Rows from block 3 of the text encoder, named by matrix and row number. Rows with one number belong to one neuron. Each number is 128 + 32 x the weight over its row's rms, rounded and kept within 0 to 255. All counts start at 0. After the name is the row's rms in percent of the matrix's.
# fc1: MLP up (text_encoder.blocks.3.mlp.fc1.weight, 1024x256), inputs 128-191
# fc2: MLP down (text_encoder.blocks.3.mlp.fc2.weight, 256x1024, transposed), outputs 128-191
fc1.875 118 [ 99 126 219 124  90 112 102 137 147 126 119 104 146 103 162 153 111 125  82 101  91 142 113 119 108 126 154 131 162 145 195 186 103  69 130 128 107 160 146 125 127 119 128 134  93  71 142 165 127 129 135 160  64 140 127 127 142  48 133 173 132 129  72 143]
fc1.877 197 [155 157  84 113  58 223 119 137 105  88  97  96 159 111 128 167 124 136 103 114 179 133  89 142 128  74 186 122 122 113  80  96 149 100 141 137 153 115 110 120 169 131 127 214 108 134 168 117  90 137 119 124  80 113 147 196  84 187  84 132 179  87 137 228]
fc1.878 096 [130 152 183 102 121 138 108  91 133 131 127 133 128 103 150 101 183 165 119 127 190  89 120 151 129 132  82 129  78 111 169 189 145 119 121 153 142 187 127 115 148 113 118  99 132 173 136 155 125 116 127 114  50 111 131 159 128 209 130 126 197 117 172 118]
fc1.879 041 [110 127 139 127 133 128 135 116 104 193 109 128 132  68 131 127 127 181 132  72 150 128 128 128 129  80 125 201 128 128 128 114 127 118 184 174   0 102 245 131 129 130 163 109 124 112 129 127 131 134 127 149 146 136 139 121 128 128  69 133  95 107 115 132]
fc1.883 066 [111 133 128 121 173 129 117  99 132 168 201 131 128  84 117 125 141 170 130 133 160 128 126 130  99 159  29 128 125 108  62 112 129 136  67 121  98  77 117 156 135 131 144  95 175  90 145 136 123 154 131 128 192  73 157 139 132 131 120  81 129 124 113 118]
fc1.885 075 [123 110 102 159 215  92  85 120 228  92 181 193 101 107  82 148  89 142 146 125 127 126 132 119 127  56  80 100 154 133 102 124 155 150 130 108 168 118  86 148 176 148 140 115 120  79 130 135 177 119 138  94 132 157 128 111 120  70  87 130 127 122 159 131]
fc1.886 021 [128 128 128 177 190 110 128   0 133  97 147 133 128 127 128 121 128 141 162 115 160 133 136 128 105 128  99 127 255 133 128 119 128 128 129 137 128 128 126 140 128 135 129 128 184 128 128 126 128 128 127 128 128 128 128 127 128  22 128 128 149 128 128 128]
fc1.887 143 [ 43 105 136 144 125  93 135 131 214 228 126 112 128 139 122 140 138 135 128  12 111 137 131 128  93 189  81 147 188 107 172 143  62 132 130 124 129  78 109 144 101  67 182 154 123 159 140  62 135 154 135 133 104  96 120 147 171 198 108 109 162  98  82 124]
fc1.888 094 [130  99 175 161  92 160 132  35 104 173 146 181 194 121 140 128  95 118 130 143 136 164  76 130 126 174 146 142 112 119 128 140 109 128 127 107 101 148 231 131 123 147 142 177  68 124 136 115 109 169 141 200 116 136 140 111 127 162  84 133 112 100 128 141]
fc1.889 162 [123  64  42 110 146 134 160 117 129 127 138 204 129 105 128  61 131 158  91 128 133  72 150 123 136  81  72 129  94 138 191 107 202 193 146 129 109 122 133 105 140 125 129 127 142 155 127  39 121 139 127 120 130 139 100 119 164 128 179 102 170 149 130  45]
fc1.890 145 [127 118 154 128 123 150 115 109 155 113 125 159  96 133 171 146 117  93 136 114  98 148 114 166 156 126 141 138  60 108 111  90 204 118 188 129 102 157 132 116 138 215 154 128 144 120 165 154 101 102 126 127 120  61 154 178 170 126 112 120 129 151 144 120]
fc1.892 145 [127 158 112 155  94  88 112 123 127 127 163 118 145 141 139 120 147 128 133 128 129 113 104 109 136 142 149 174 152 144 155 143  75 126 168 111 108 162  91 148 128 113 165  67 132  73 121 116 143 137 145 117 123 182 167 141 143  56 141 170  68 125 127  97]
fc1.893 113 [128 171 127 135 126 145  88  94  75  91 149 110 175 138 134  81 129 167 126 134 131 107 138 110 154 105 160 155 186  81  83 109 103 122 116 129 127 111  88 177 152 120 100 142 144 119  77 132 198 155 167 128 198  61 116  53 107 109  91 103 105  87  98 199]
fc1.896 046 [135 135 148 128 153 128 146 122 143 114 100 144  70  83 156 175  83 127  94  69 119 121 108 104 115 120 194  98 121  86 125 128 160 128 229 119 110 121  91 128 126 127 112 133 129 124 111  94 149 163 126 138 125 128 125 116 162 128 128 106 127 129 186 130]
fc1.897 180 [120 140 244  92 141  80 125 139 213  64 169 126 145 104 119 130 139 184 161  73  47 152  99 133 128 113  61 175 177 164  57 128 158 128 136 128 123 144 162 118 173  86 116 122 140 116 155 133 141 175 129 138 134 164 149  47  87 146 130 143 106 123 127 156]
fc1.898 079 [118 149 121 170 162 174 114 139 130 107 191 132 135  79 144 194 127 147 128  33 120  91 127 121 127 119 131  84  74  98 105  73 129 148 130 114  76  87 124 124 145 134 127 109 147 103  54 134 165 122 128 145 119  89 131 118 118 175 132 123 119 149 156 123]
fc1.900 163 [ 93 172 113  82 145  94 128 121 118 167 102 124 132 160  69 145 126 131 150 156 126 196  86  95 124  95 104 200 173 145  79  89 105 112 202 128 150 127 148 160 110 197 176 107 198 139 128 143 116 123 151 130  94 113 121  70 130 121 102 121 185  74 125 143]
fc1.902 137 [101 148 175 111 102 124 104 115 185 132 141 112 157  41 148 129 145 121 138 112  80 147 119 192 176 120  37 134  82 127 104 133 171 147  97 123  87 123 168 150  48 112  88  85  66 142 151 149 121 255 136 112 113 101 122 204 109 127 157 106 128 104 115  79]
fc1.903 060 [ 96 214 143  37 131 133 127 128 128  99 125 189 119  62 135 118 133 101 129 126 125 128 163 126 126 172  60 135 144 135  37  60 137 143 128  78 140 108 191 123 128 135 129 208 117  72 144 117 128 125 120  92 154  69 126 147 122 140  85 120 110 113 133 129]
fc1.906 072 [ 85 132 136 106  73 126 131 128 139 216 193 172 129 117 211 126 127 130 116 134 128 160 134 154 204 122 166  87 137 104 108  66 129 138  95 126  79  85 128 123 109 101 135 128 113 110 114 156 128 103 133 136 128 123 121 163 129 129  97  84 193 142 140 123]
fc1.908 147 [ 94 151 160 110 129 129  90 146 143 117 131 124 140 113  62 119 127 112 133 131 129 128 127 164 178 182  98 124 170  81  25  78 121 127 125 119 133 199 121 128  61 116 116 118 157 136 128 162 112 151 122 153 188  57  93 134 145 130 128 102 150 113 188 130]
fc1.909 093 [127  86 111 131 111 135 124  36 123 128 126 160 148 126 109 121  63 128  68 128 130 103 164 128 173 120 109 103 137 123 109 125 110 247 128 125 130 149 159 126 128 159 172 175 141 146 101 120  55 114 130 206 143 122 137 118 111 136 185 134 120 142 191 136]
fc1.910 172 [138 114 157 129 140  82 119 137 194 135 125  91 128 142 202 137 135 128 202 164 124 148 129 115  97 198  32 156 116 122 116 128 106 149 126 144  48 140 207 138 163 114 183 137 128  86  98 218 112 114 117 133 181 108 143 141 128 129 155  95 128 113 125 151]
fc1.911 076 [ 96 125  61 140 138 118 156  62 131 120 128 140 128 134 109 180  99 125 121  84 131 201  93 129 158 132 110 127 145 131 134 126 158 189 127 160 184 115 114 128  97  63 135 134 133 114 132 128 201 127 126 105 128 133 107 181 112 131 135 118 185 124 128 115]
fc1.912 143 [124 100 128 128  24 168 102 131 129 150 200 142 151 102 165 133 122 205 139  63 131 121 128 116  96 111 113 147  88 111 137 141 155  83  99 114 139 107 101 155 136 128 108 110 134 122 146 151 150 114 155 129  96  88 148 104 131 127 152 157 124 149 184 184]
fc1.914 135 [ 98 133 150  94 119 119 114 170 114  94 126 116 154  78 103 111 122  89  95  60 128 129 140 151 126 127 155 195  18 147 120 133 173 142  97 124 138  80 127 158 122 140 121 142 150 125 127 129 130 127 135 136 141 121 182 118 112 123 130 215 127 132 125 108]
fc1.916 167 [ 67 118 109 172 158 132 126  99 156 128 156 102 164 138 128  96 139 123 124 112 115 112 138 164 108 152 150 128 213 130 204 145 164 210 105 132  64 149 111 117 141 170 117  87 135  28  96 130 118 153 116 150 111 127 128 163 151 126 129 189 101 106 115  40]
fc1.917 129 [134 165 130 129  91 109 143 130 121 128 135  82 164 145 128 104 127 136  85  86 134 139 131 141  74 144 117 162 142 174  86 128   4  99 169 124 155 142 121  91 129 160 112 132 125 102 112 177 173 128 102 105 122 125 174 128 128  84  62 134 114  54 171 121]
fc1.918 192 [112 157 143 131 170 168 129 149 108 130  58 189 138 117 118  96 127 128 101 105 164 114 140 140 103 125 149 184 141 108 162 127 122 137 171 132  61 200 104 113 113 130 120 109 195 209 143 183 152 117 131 123 115 125 133 110  76 118  95 114 144   4 128 121]
fc1.920 113 [120 130 160 156 100 255 128 130 128 103 131 133 128 125 122 134 123 128 111 115 151  99 129  64 129 127 111 113 122 124 128 132 120 112 122 115  29 125 132  79  98 128 127 150 219 128 118 179 160 131 195 150 128 151 132 151  91 151 105 114 193 125 117 120]
fc1.921 127 [ 95  96 154 128 128 123 103 128 125 125 147 135 144 129 124 133 147  87 162 172 128 186 165 123 140 127 111 183 115 120  98 101 152  67 162 119 125  59 106 100 114 127 120 152 134 113 121 164 134   1  92  67 128 125 134 121 170 199 123 145 130 203 128 107]
fc1.925 089 [128 102 124 107 113 133 120 128 161 190  63 134 127  73 146 128 128 128  78 112  96 101 128 128 129 120 126 150 212 124 120 122 125 129 129 140 146 109 128 125 128 135 122 132 162 127 128 112 210 127 128 128 125 121 173 151  88 151 180 187 128 125 169 128]
fc1.929 089 [124 113 132 173 182 135 105 105 135  66 117 160 141  86 164 126  64 136 168 130 125 119 141  95 114 110 140 120 136 114 127 100 112 158 164  98 106 129 177 103 101 120 124 100 105 122 134 132 159 132 131 118 155 192 142 130 169 143 132 147 176 180 123  66]
fc1.930 171 [140 140 128 126 119 130 118 113 210 165 141 112 138 136 104 152 128 130  79  97 125 148 161  83 142 121  83 125 175 116 139 102 173 143 134 133  87 191 215 195 143 124 162 181  95 151 155  76 130 157 108 166 176 124 188 131 108  86 117 113 150 101 136 130]
fc1.934 135 [ 93 151 129 189  92 163 255 143 167 156 138 124 118 133 118 114 123 149  80 124 137  80 133 108 118 126  37 140 118 124 128 115 152 112 141 101 165 128 149  77  93 111 141  68 117 126  94 129  58 131 126 141  22 129 144 156 128 137 136 164 181 126 122 161]
fc1.935 157 [125 180 172  61 118  69 184 132 128 125 190 145  89  90  90 126 148 140 105 157 158  79  85 126 134  84 132 128  98 148 105 115 127 105  61 141   2 100 123 128 144  80 161 158 178  95 111 141 140 138 172 111 133 108 128 131 129 117 139 122 167 146 217 137]
fc1.937 119 [ 99 124  81 131 176 120  86 140 138 148 127 167  91  68  59 175 153 170 188 132 126 195 117 129 132 129  72 148 136 115 126 126 125 153 175 130  63 122 131 127 133 127 183 121 151 207 192 136  69 127 136 186  83  82 130  87  85  77 117 164 116 164 132 131]
fc1.938 076 [119 182 139 109 127 139 126 130 163 137 184 209 104 101 100 119 124 103 139 125  93  80 190 115 141 119  67  87 148 150  68 139 147 131 177 157 114  95 143 117 126 124 129 146 128  69 128 165 125 186 107 158  87  42 124 195 100 133 122 149 155 120 158 136]
fc1.940 202 [ 86 166 185  83  58  93 129 140 130  43 128  91 125 151  98 155 125 119 128  89 137 149 132 117 126 135 130 136 145 221 142  77 145  86 125 119  81 147 145 167 197 106 125 124 107 142 125 127 141 128 117 126 118 133 151 158  89 103 114 121 148 112 145 150]
fc1.942 220 [129 108 161 196 152 119  95  75 129 159 171 189 145 103 138 123 100 124 166 101 129  96 180  90 162 134  66 105 121 111 156 117 142 173  57 145 141 125 110 134 126 129 186 131 138 128 142 119 133 131 127 131  84 148 161 182 103 126 110 140 118 197 143 152]
fc1.943 165 [131 126 111 176 127 114 152 112  97 138 179 129 127  87  99 166 133 133 107  99 112 149 110 132 138 148 186 178 104 108 147 130  95 181 162  78  20 123  93 122 127 138 180 162 151 129 130 109 125 162 156 123  90  43 144  95 103  68 175  81 124  78  55 144]
fc1.944 031 [140 157 101 122 183 121  99 121 162 131 174 169 128 127  90 127 149 166 123 169 128 246 129  77 137 133  83 102 163 125 121 115 139 154 101 129 123 128 128 219 155 141 142 153 100 129 169 120 136  53 179 138 130 129 142 124 127 128 129 157 150 107 147 142]
fc1.945 098 [134 168 107 136 149 134 126 133 158 126 165 143  91  79 128 128 128 192 121 129  73  88 139 104 108  78  79  57 126 139 132 209 166 149 118 154 128 112 111 138 172 136 137 128  91 190 106 117 115 151 178 103 125  84 184 121 186 115 125 128  89  95 136 137]
fc1.947 093 [157 128 131 147 199 154 172 140 120 129 139 158 135 142 116 134 191 218 122  63 129 115 104 138  97 120 113 116 130 160 108 138  94 129 149 123 126 115 190 132 100 125 127 117 127 102 121 125 150 148 163 104 147  27 135 151  44  99 189 123 155 112 132 140]
fc1.948 185 [133  62 151 154 157 178 125 105 129 126 110 120 157 137 117  95 129 143 133  96 122  97  78  62 122 143  99 192 165 129 133 115 129  68 128 139 160 126 121 143 169 143 142 247 104  70 135 145  84 167 115  93  31  25 141  95 145 132 119 114 173 128 113 150]
fc1.949 121 [111 168 165 139 119 121 128  96 126 216 115 102 112 111 174  49 156  94 143 152 102  90 120 120 181 126  71 125 148 196 127 122  95 128 129 126  77 123 128  79  96 156 199 122 130 138 140  97 175 123 129 144 111 116 130  63 142 147 132  84 140 163  58 125]
fc1.954 070 [121 119 125 133  50 125 116  27 126 130 127 103 109  95 130 160 129 185 125 141 149 189 166  93 130 128 134  90 143 126 199 106 128 130 101 125 115 117 195 100 125 119 114 185 127  71 134 158 128  81 118 123 128 129 151 105 124  97 130 145 146 129 121 111]
fc1.955 149 [131 128 135 173 133 143 133 127 112 135  79 132 165  43 182  58 120 137 111  74 141 109 160 158 117 128 145 119 109 123 135 123 146  71 110 152  88 160 126 166 126 119 101 134  44  64  93 148 139 129 116 115 115 142 136 154 160 206 148  58 141 122 140 155]
fc1.957 098 [123 181 181 118 138 170 169 146 113 128 169 145 129 128 140 138 212 135 129 134 133 136 120 126  81 124 116 133 146 119 136 230 121 122 171  50 141 146  95 124 104 130 157 100 153 202 132 140 127 141 130 136 202 128 137 124 153 144 100 126 128 128 136  81]
fc1.959 157 [109 153 119 115 113 107 137 135 146  97 109 186 131 131 194  84 147 132 130 110  96 159 125 173 107 132 168 138 113 130 165  79 107 150 196 140 125  77 115 120 108 138 166 161 144 152  58 134 109 141 113 152 128  97 122  71 146 128  82 127 126  49 134 170]
fc1.960 153 [134 103 103 138 172  53 157 127 127 202 131 101 140  76 227 124 131 113 168 114 122 115  89 143  76 169 127 195 128  95 125 130 114 161 140 129  86 132 156 120 127 115 180 125 107 176 127 110 177 123 141 127 138  53  77 130 153 164 127 123  97 205 136  94]
fc1.965 115 [112 122 154 187 157 116 143 166  81  79 160 144 116 128 112 123 108 132 128 151 159 185 147 128 128 154 163 147 128 176 133 159 111  91 129  61  71  84 108 123 122 106 139 119 114 154  80 129 122 180 122 134 127 124 158 120 128 149 151 145 194 136 132 123]
fc1.966 060 [118 127 116 205 133 128 128 137 128 119 166 129 128 128 129 116 128 128 134 105 128 128  98 143 128 142 127 131 128 129 127 132 143 121 128 137 128 128 128  76 128 170 128 129 128 115 127 190 153 200 128 128 128 108 128 128 128 128 142 128 130 107 128 128]
fc2.875 085 [128 127  52 123 128 229 255 129 181 134 124 206 152 119 163 129 120 162 127 139 106 112 120  78  74 189 128 163 164 115  52 123 129 153 147 129  51  96 160 121 138 127 128 147 156 118 129 101 186 129 126 129 128 129  96  80  83 130 133 119 138 132 118 137]
fc2.877 210 [122 109 110 121 133 142 201 112 148 107 141 135 128  95 183 125  80 157 136 156 147 119  98 151 128 121 116  99 150 119 136 136 120 218 150 106  46  88 127 127 136 128 138 132 109 134 130  73 125 170 169 160 123 135  82 137 152 128 128 115 175 120 125 148]
fc2.878 073 [143 157 134 134 127 121 104 128 128 144 133  86 116 122 117 154 129 133 123 121 143 149 119  90 127 128 133 128 131 128 139  10 170 211 142 122  67 128 115 124 100 170 132 115 137 106 122 135 134 133 180 133 190 121 128 185 126 123 135 128 204 152 120 127]
fc2.879 025 [133 128 125 131 136  98 106 129 121 127 173 136 128 129   0 127 144 129 128 128 125 128 184 128 127  93 134 130 120 128 128 150 126  68 114 123 141 129 139 162 125 127 127 128 105 107 125 128 124 130 128 128 134 131 128 129 126 128 128 209 130 153 129 127]
fc2.883 054 [126 108 128 138  65  74 129 130 128 116 106 124 126 129 189 135 123 117 111 131 127 128 128 174 134 124 116 199 121 176 128 127 127 127 121 122 126 127  78  83 135 178 140  93 139 120 139 146 131 130 138 125 130 133 130  37  71 129 145 126 126 140 131 141]
fc2.885 070 [132 119 103  94 122 141 187 136 121 113 128  87 128 121 133 124  35 128 117 128 125 124 135 128 110 128 139 128 122  90 179  42 161 131 178 133   0  83 151 132 120 163 138 137 161 133 137 220 126  66 133 145 108 125 122 221 128 148 142 112  99 126 127 131]
fc2.886 010 [128 170 128 128 128 128 126 126 129 140 128 107 129 123 128 127 131 128 128 127 125 128 128 128 128 128 128 128 129 128 128 116 128 128 128 128 128 128 130 128 128 128 127 128 128 130 128 127 128 128 128 128 127 128 129 128 128 128 255 129 108 129 127 128]
fc2.887 138 [142 145 119 109 127 102 137 140  11 126  82 107  95  51 131  70 132 126  59 243 130 133 127 137  76  51 117  82 119 180 181 131 117 153 126 255 121 228 124 137  89  96 129 132 128 134  76 120 153 118 128 128 121 185 147 130 186 159 152  97 157  78 130 156]
fc2.888 076 [138 129 118  85 128  71 108 146 126 157 135  93 128 143 105  96 244 137 182  95 127 108 143 124 140 109 128 136 104 183  87 121  39 126 120 139 147 126 130 164 248 132 144 125 110  68 100 125   0 145  97  15 127 128 153  26 137 123 133 103 160 131 117 129]
fc2.889 157 [ 90 137 145 159  56 140 128 147 118 133 127 111 189 127 139 180 127 135 131 150 140 127 143 146 129 196 130 142 127 198  89  74 119 103 129 142 197 147  74 117 134 139 128 168 128 186 184 133 139 130 125 127 118 145 130 101 129 169 100  92 144 126 110 128]
fc2.890 144 [ 92 112 110 125  99  97 141 117  49 119  92 101 132 137 184 138 128 130 127 146 118 127 115 134 168 126 121  86 123  97 126 161 106 128 140  85 137 101 110 125 118 193  91 154 164  10 143 129 123 132 162 102 104 117  84 127 120 115 122  87 206 173 112 162]
fc2.892 125 [124 105 140 128 219 219 121 108 127 207 138 124 157 120 130 148 186 173 127 134 119 154 119 128 134 131 201 177 138 153   0  81 150 146 161  88 136 106 149 127 122 151 145 146 123 131 138  99 180 117 107 133 141 129 130 105 128 146 128 128 165 117 177 174]
fc2.893 109 [108 114  58 173 121 136 126 140 130 255 152 127 126 136 128 121 255 111 129 143 163 112 143  68 147 140 124   0  93 134 237 149 127 133 106 108 136 129 142 114 132 188 145 140 117 229 139 128 131 179 126 156 148 179 142 163 128 162 132 127 131 127 175 112]
fc2.896 026 [129 120 127 132 128 136 255 150 138 127 130  65 128 142 126 136 137  93 135 124 122 143 127 204 128 127  72 137 140 127 143 172 133 129 144 128 122 109 255 132 205 122 152 128 122 125 127 126 125 122 135 126 167 112 127 122 119 140 128 135 128 125 129 122]
fc2.897 196 [130 130 141 174  60 143 143 142 111 101 122 128 170 160 146 132 162 149  68 124 128 135 143 128 184 161 142 137 128 121 144 142 108 117 128 118 130 132  81 138  94  85  96 115 180 134 146 115 127 126 180 136 117 138  85 200 119  89 118  78 112 157 136 165]
fc2.898 068 [159 136  91 130 119 134 187 125 137 141 128 116 127 121 170 111 141 158 137 159  69 132 136 210 145 128 126 129 209 128 132 127 128 126  65 128 126 141 128 109 125 158 171 128 183  79 122 168 118 107 128 133 132 167 230  27 125 144 128  82 116 125 127 127]
fc2.900 161 [127  63 192 120 166 155 126 128  76  84 123 136 113 148 119 105 114 155 128 129 119  74 108 122  94 125  87 141  76  89 108 128 161 124 143 127 105 140 172 130 125 113  97 125 185 116 133 134 156  86 124 112 130 129 123 130 176 128 125 149 128 138 138 127]
fc2.902 111 [122  90 128 186 138  81 146 127 128 109 114 134 130 123 120 126 122 136 127 127 114 132 101 201 138 132 137 129 129 128 172 100  93 145 126  65 127 129 123 121 255 125 119 121 130 136 126 131  83 128 128 168 128 122 117 123 127 129 133 124 229 125 192 100]
fc2.903 038 [130  65 128 130 130 119 130 129 142 126 129 114 131 142 135 137 142 165 127 132 120 127 129 129 128 128 131 124 113 127 110  51 130 129 128 119 128 206 127 128 127 126 177  97 248   0 117 139 128 255 188 128 130 128 128 129  84 126 103 128 127 131 128 130]
fc2.906 045 [190 135 122 151 134 128 162 149 128 152 165 111 119 130 128 129 113 111 140 117 132 121 127 124 125 111 128 129 112 128 155 144 122 144 128 128 123 113 119  96 126 120 114 129 134 205 118 106 129 125 128 162 112 126 129  96 136 127 134 138 122 124 128 181]
fc2.908 136 [137 107 134 123 132 156 208 203 142 123 122 126  75 129 116 131 143 128 128 145 152 129 151  98 123  53 136 133 129 175  84 125 137 129  91 134 126 105 215 137 125 136 125 158 132 118 128 128 129   4 123  78 236 238 128 146 105 139 126 128  97 135 128 173]
fc2.909 055 [148 150 127 128 123 129 127 101 100  59 128 128 139 127 149 128 135 128 128 133 117 121 125 158 125 120 133 152 113 137 127  92 129 120 131 108 151 125 123 121 125 127   0 128 140 128 124 128 141 109  67 124 139 150 125 128 149 132 132   0 160 128 109 106]
fc2.910 206 [130 116 123 155  62 145 147 175  47 100 120 147 138 120  56 116 143  81 178 106 111 130 129  85 175 116 129 145 128 136 151  81 161  76 141 122 109 126 132 127 120 129 127  58 123  25 131  92 130 158 125 127 111 137 123  55 198 144 148  55 129 124 105 116]
fc2.911 054 [ 36 111 126 132  97 199 134 128 131 130 220 128 190 211 130 126 128  53 128 127 130 112 128 126 107 129 127 126 128 128 124 129 100 132 103 132  42 108 128 128 126 128 128 137 124 128 118 125 128 117 128 128 128  98 129 128 128 112 128 138  79 124 122 128]
fc2.912 139 [128 129 151 128 122 128 131 127 122 120 167 117 116 191 123 128 131 128 132 136  91 118 101 105 156 101 108  45 128  99 160 128 116 128 131 142 158 171 107 100 198  97 136 127  81 129 116 230 128  69 113 128 162 124 128  67 127 134 112  89 177 133 199 128]
fc2.914 107 [154 125 110 121  38 133 125 130 167  69 128 120 132 139 141 128 144 139  66 123 104 120 102 109  70 107 138 102  48 126 128 134  91 109 161 136 114  93 144 120 142 134 129 128 137  97 145 130 118 255 110 125 147 139 128 133 208 128 128 147 115  94 173 117]
fc2.916 187 [128 139 130  12 131  57  68 141 128  92 169 124 130 191  39 129  74  99 124 128 154 128 123  42 159 134  80 106 108 127  70 128 157  83 167 128 139 127 130 125 145  65 140 140 114 135 119 134 156 200 153 144  70 125 167 152 183 128 157 146 153 123 113 159]
fc2.917 141 [198 125 148  94 139 187 128 123 129 141 122 157 128 123 131 127 130 158 128 179 130 144 121 126 148 129 128  34  88 117 133 128 118 128 127  97 118 130 135 212 132 161 128 168 143  63 121 118 132 172 134 169 129 107 143  73 131 127 130 130 135 124  82  88]
fc2.918 214 [192 160 156 128 148 148 128 128 128 160 127 213 129  70 102 123 123 131 118  79 133 128  68 128 125 130 116 133  99 110 115 156 130 127 127 123 157  90 201 147 127 129 131 132  79  43 128 137 101 137 152 193 110 140 128 155 184 127 140 141 149  84 127 180]
fc2.920 085 [189 129  90 118 126 128 140 125 113 150  17 135 139  88 131 111 142  92 128 127 131 127 128 140 128 130 170 142 123 137 105 128 130 125 150 123 115 237 125 125  98 135 112 129  67  38 149 128 128 121 126 129 113 153 132 123  96  75 148 128 113 181 122 128]
fc2.921 097 [146 177 144 138 128  99 126 128 131 113 128 128  93 128 140 127 119 160 126 163  91 141 128 126 116  97 126 127 129 131 132 121 171 101  95 111  97 129 182  87 140 104 101 140 127 126  97 124  94  21  99 128 128 125 127 106 155 136 171 124 127 142 176  88]
fc2.925 051 [122 105 128 126 113 128 129 128 128  49 127 118 102 129 129 128 128 128 187 129 192 128 130 130 129 128 134 128 128 221 128 125  58 129 128 126 128 126 128 129 190 121 238 166 128 130 129 128 128 128 128  52 128 224 128 128 127 231  87 130 126 130 128 129]
fc2.929 085 [126 131 109 160 106 119  98 128 126 168 126 115 118 100 126 136 137 153 107 132 175 128 127 127 129  77 138 143 118 129 166  78  65 135 136  62  76 126 133 183 129 128 125 149  77 147 130 126 106 117 144 175 103  52 117 118 115 165 165 144 129 129 128 128]
fc2.930 216 [137 135 135 184  96 140  61 128 118 171 199 104 149 111 139 156 135 117 158 127  45 116 137 128 138 133 128 183  88 182 145 100 128  84 127 112 108 128 129 140 128 110 127 134 120  89 135 127 150 171 121 181 104 130 105  18 133 143 142 103 149 109 120  84]
fc2.934 115 [159 132   6 139 128 206 120 114 110 128 128 128 128 127 128 131 141 129  67 145 153 107  88 155 156 133 204 111 124 128 137  89 121 131 125 130 131  82 128 149 128 139 115 132  45 169 128 120 106 129 144 147  92 197 130 131 133 128 110 127 129 170 131 119]
fc2.935 166 [129 129 127 130 125 220 131 130 121 105 119 128 133 152 134 128  91 128 126 105 131 131 136 180  80 176 122 164  86 128 198  50 121 138  94 127 125 120 203 124 157 128  94  78 129 144 105 174 128  79 142 126 129 142 125 166 151 127 129 182 115 120 146 138]
fc2.937 116 [123 128 127  73 132 146 136 202 146 114  78 161 140 196 141 127  98 147 170 144 114  93 255 128 116 119  69 132 154 128 107 163 134  10 145 128 160 118  67 128 145 127 124 122 191 121 137 153 139 139 159 122 130 144 132 104 121 126 176 101 124 128 144 160]
fc2.938 058 [137 136 106 132  58 127 159 126 162 140 119 116  83 131 146 126 127 146 116 131 129  92 128 128 129  61 128 128 125 126 127  59 126 133 114 125 108 126 126 122 127 148 176 115 191  36 121 125 109 131 137 133 123 101 126 105  96 114 128 104 126 121 143 155]
fc2.940 233 [131 232 191 162 157 209 128 158 124 133 160 147 119 128 111 100 126 123 161 146  63 132  98 126 164 158  83  60 126 137  82 154 121 136 132 118 117 116 162 123 135 112 111 114 155 111 149 127 100 126 145 141 122 112 103 161 128 171  96 132 138 112 120 154]
fc2.942 251 [111  96 134 184 127 157 128 154 145 148 118 147 136 134 148 102  94 140  91 167 125  43  80 127 156 173  88 120 184  81 109  52 157 145 174 128 146 119 129  95 135  80  87 132 114 123 148 136  33 137 128 140 150   0 117 136 107 114 138 196  53  56 145 160]
fc2.943 155 [ 95 122 109  90 121 129  93 133 110  88 108 127 124 125  63 148  74 122 115 128 141 135  99 101 174 128 134 210 106  84 115 149 206 129 152 128 129  92 121 132 182 148 140 126 104 130 229 142 129 141 129 100 119 133 125 120 127 132 167 136 147  85 118 129]
fc2.944 019 [130 125 127 126 113 126 121 128 126  78 128 140 127 103 124 129 122 129  73 125 130 128 128 128 121 139 176 130 140 124 129  44 126 127 123 128  60  35 100 132 122 156 132 126 134 128 231 128 128 128 129 151 127 126 128 242 127 131 129  80   2 116 129 130]
fc2.945 084 [126 171 141 139  67 131 128 142 114 101 131 141 133  99 132 149 112 147 124 146  89 133  74 131 107 119 126  70 127 166   8 112 141 128  65 155 130 148 104 128 147 201 154 131 136  82 142 171 144 137 150 129 135 136 144 134 127 160 121 105 148 148 111 125]
fc2.947 067 [128 100 131 126  80 125 128 108 109 138 162 151 117 126 123 109 110 116 100 117 128 126 128 123 128 138 131  66 140 130 134 110  53  98 128 125  96 182 128 152 120 237 132 175 162 127  77 182 154 110 128 136 143  99 129  65 135 130 124  29 120 127 133   0]
fc2.948 185 [125 201  82 138  89  43 139 149 112  98  96 171 137 100 213 128 128 135 127 114 115 127 131 165  36 121  62 200  79 132  40 121 112 128 126  74 119 130 114  93 127 162 140 120 130 128 126 126 121 156 134 130 100 124 140 118 128 128 197 168  73 123 107 144]
fc2.949 098 [126  85 197 126 125 173  57 127 128  57 113 112  89 130 157 175  35 156 117 154 148 213 115 126 106 127 102 124 121 127 255 123 130 155 131 107 117 128  67 125 178 126 124 156 163 156 125 109 128 126  84 108 123 135 120 121 143 124 142 156 128  96 126 128]
fc2.954 050 [125 175 228  83 180 130 128 133 128 182 244 136 128  71 105 123 125 113 132 128 121 128 145 127 118  98 128 165 194 135 140 154 215 110 125 128 129 118 139 138 170  49 153 107 127 119 152 128 161 113 125 128  35 110 173  51 145 121  78 128 112 136 151 128]
fc2.955 143 [152 153 123 156 216 115 127 133 149 156 152 128 104 126 135 136  76 128 132 134 136 159 129 113  62 160 174 137 180 191 147  63 127 195 138 129 110 142 127 156 126  25 114 129 154 135  94 106 191 150 131 151 134 128 103 184 145 120 135 147 137  70 159  74]
fc2.957 073 [158 140 120 175 126 127 137 125 127 133 125 128 131  75 136 135 129 138  94 184 122 228 182 141 143 128  95 124 127 128 113  15 126 113 130  91 128 128 128 127 138 132 130 135 155  15 147 131 131 130 125 126 124 128 128 115 146 128 191 127 151 128 115 129]
fc2.959 151 [132 114 201 103 131 138 105 159  82 127 129 203 146 127  74 120 161 127 159 149 118 116 124 122 104 159 103 128 134  41 111 163 170 145 153  82 153 157 130 125 123 211 140 129 116 107 113  96 119 130 125 139 158 125 107  79 111 106 126 129 211 144 125 119]
fc2.960 195 [129 153 128 110 128 139 200 127 129 187 126 109  77 136 133 173  85 131 124 177 100 118 109 135 171 104 134 142 148 203 139   0 146 128 169 149 127 149 131 128 188 128 130 238 126 153 121 131 120 169 120 124 125 115 130 104 218 142 149 125 126  86 111 106]
fc2.965 119 [133 130 144 128 137 127 227 148 122 174 133 118 141 130 185 114 132 160 144  80 132  82 218 129  70 145 132 104 148  80 129 181 107 114  89 215 155 113 202  88 112  72 128 102 182 192 120 113 119 111 131 128  99 128 127 189  86 128 128 128  53 109 152 125]
fc2.966 025 [127 123 128 126 128 128 129 128  48 131 128 127 128 132 128 100 166 128 130 129 129 128 128 128 128 130 129 128 128  68  17 134 131 129 127 128 128 128 128 128 152 189 126 128 144 128 128 178 130 129 128 128 112 128 124 129 129 128 128 128 114 128 129 128]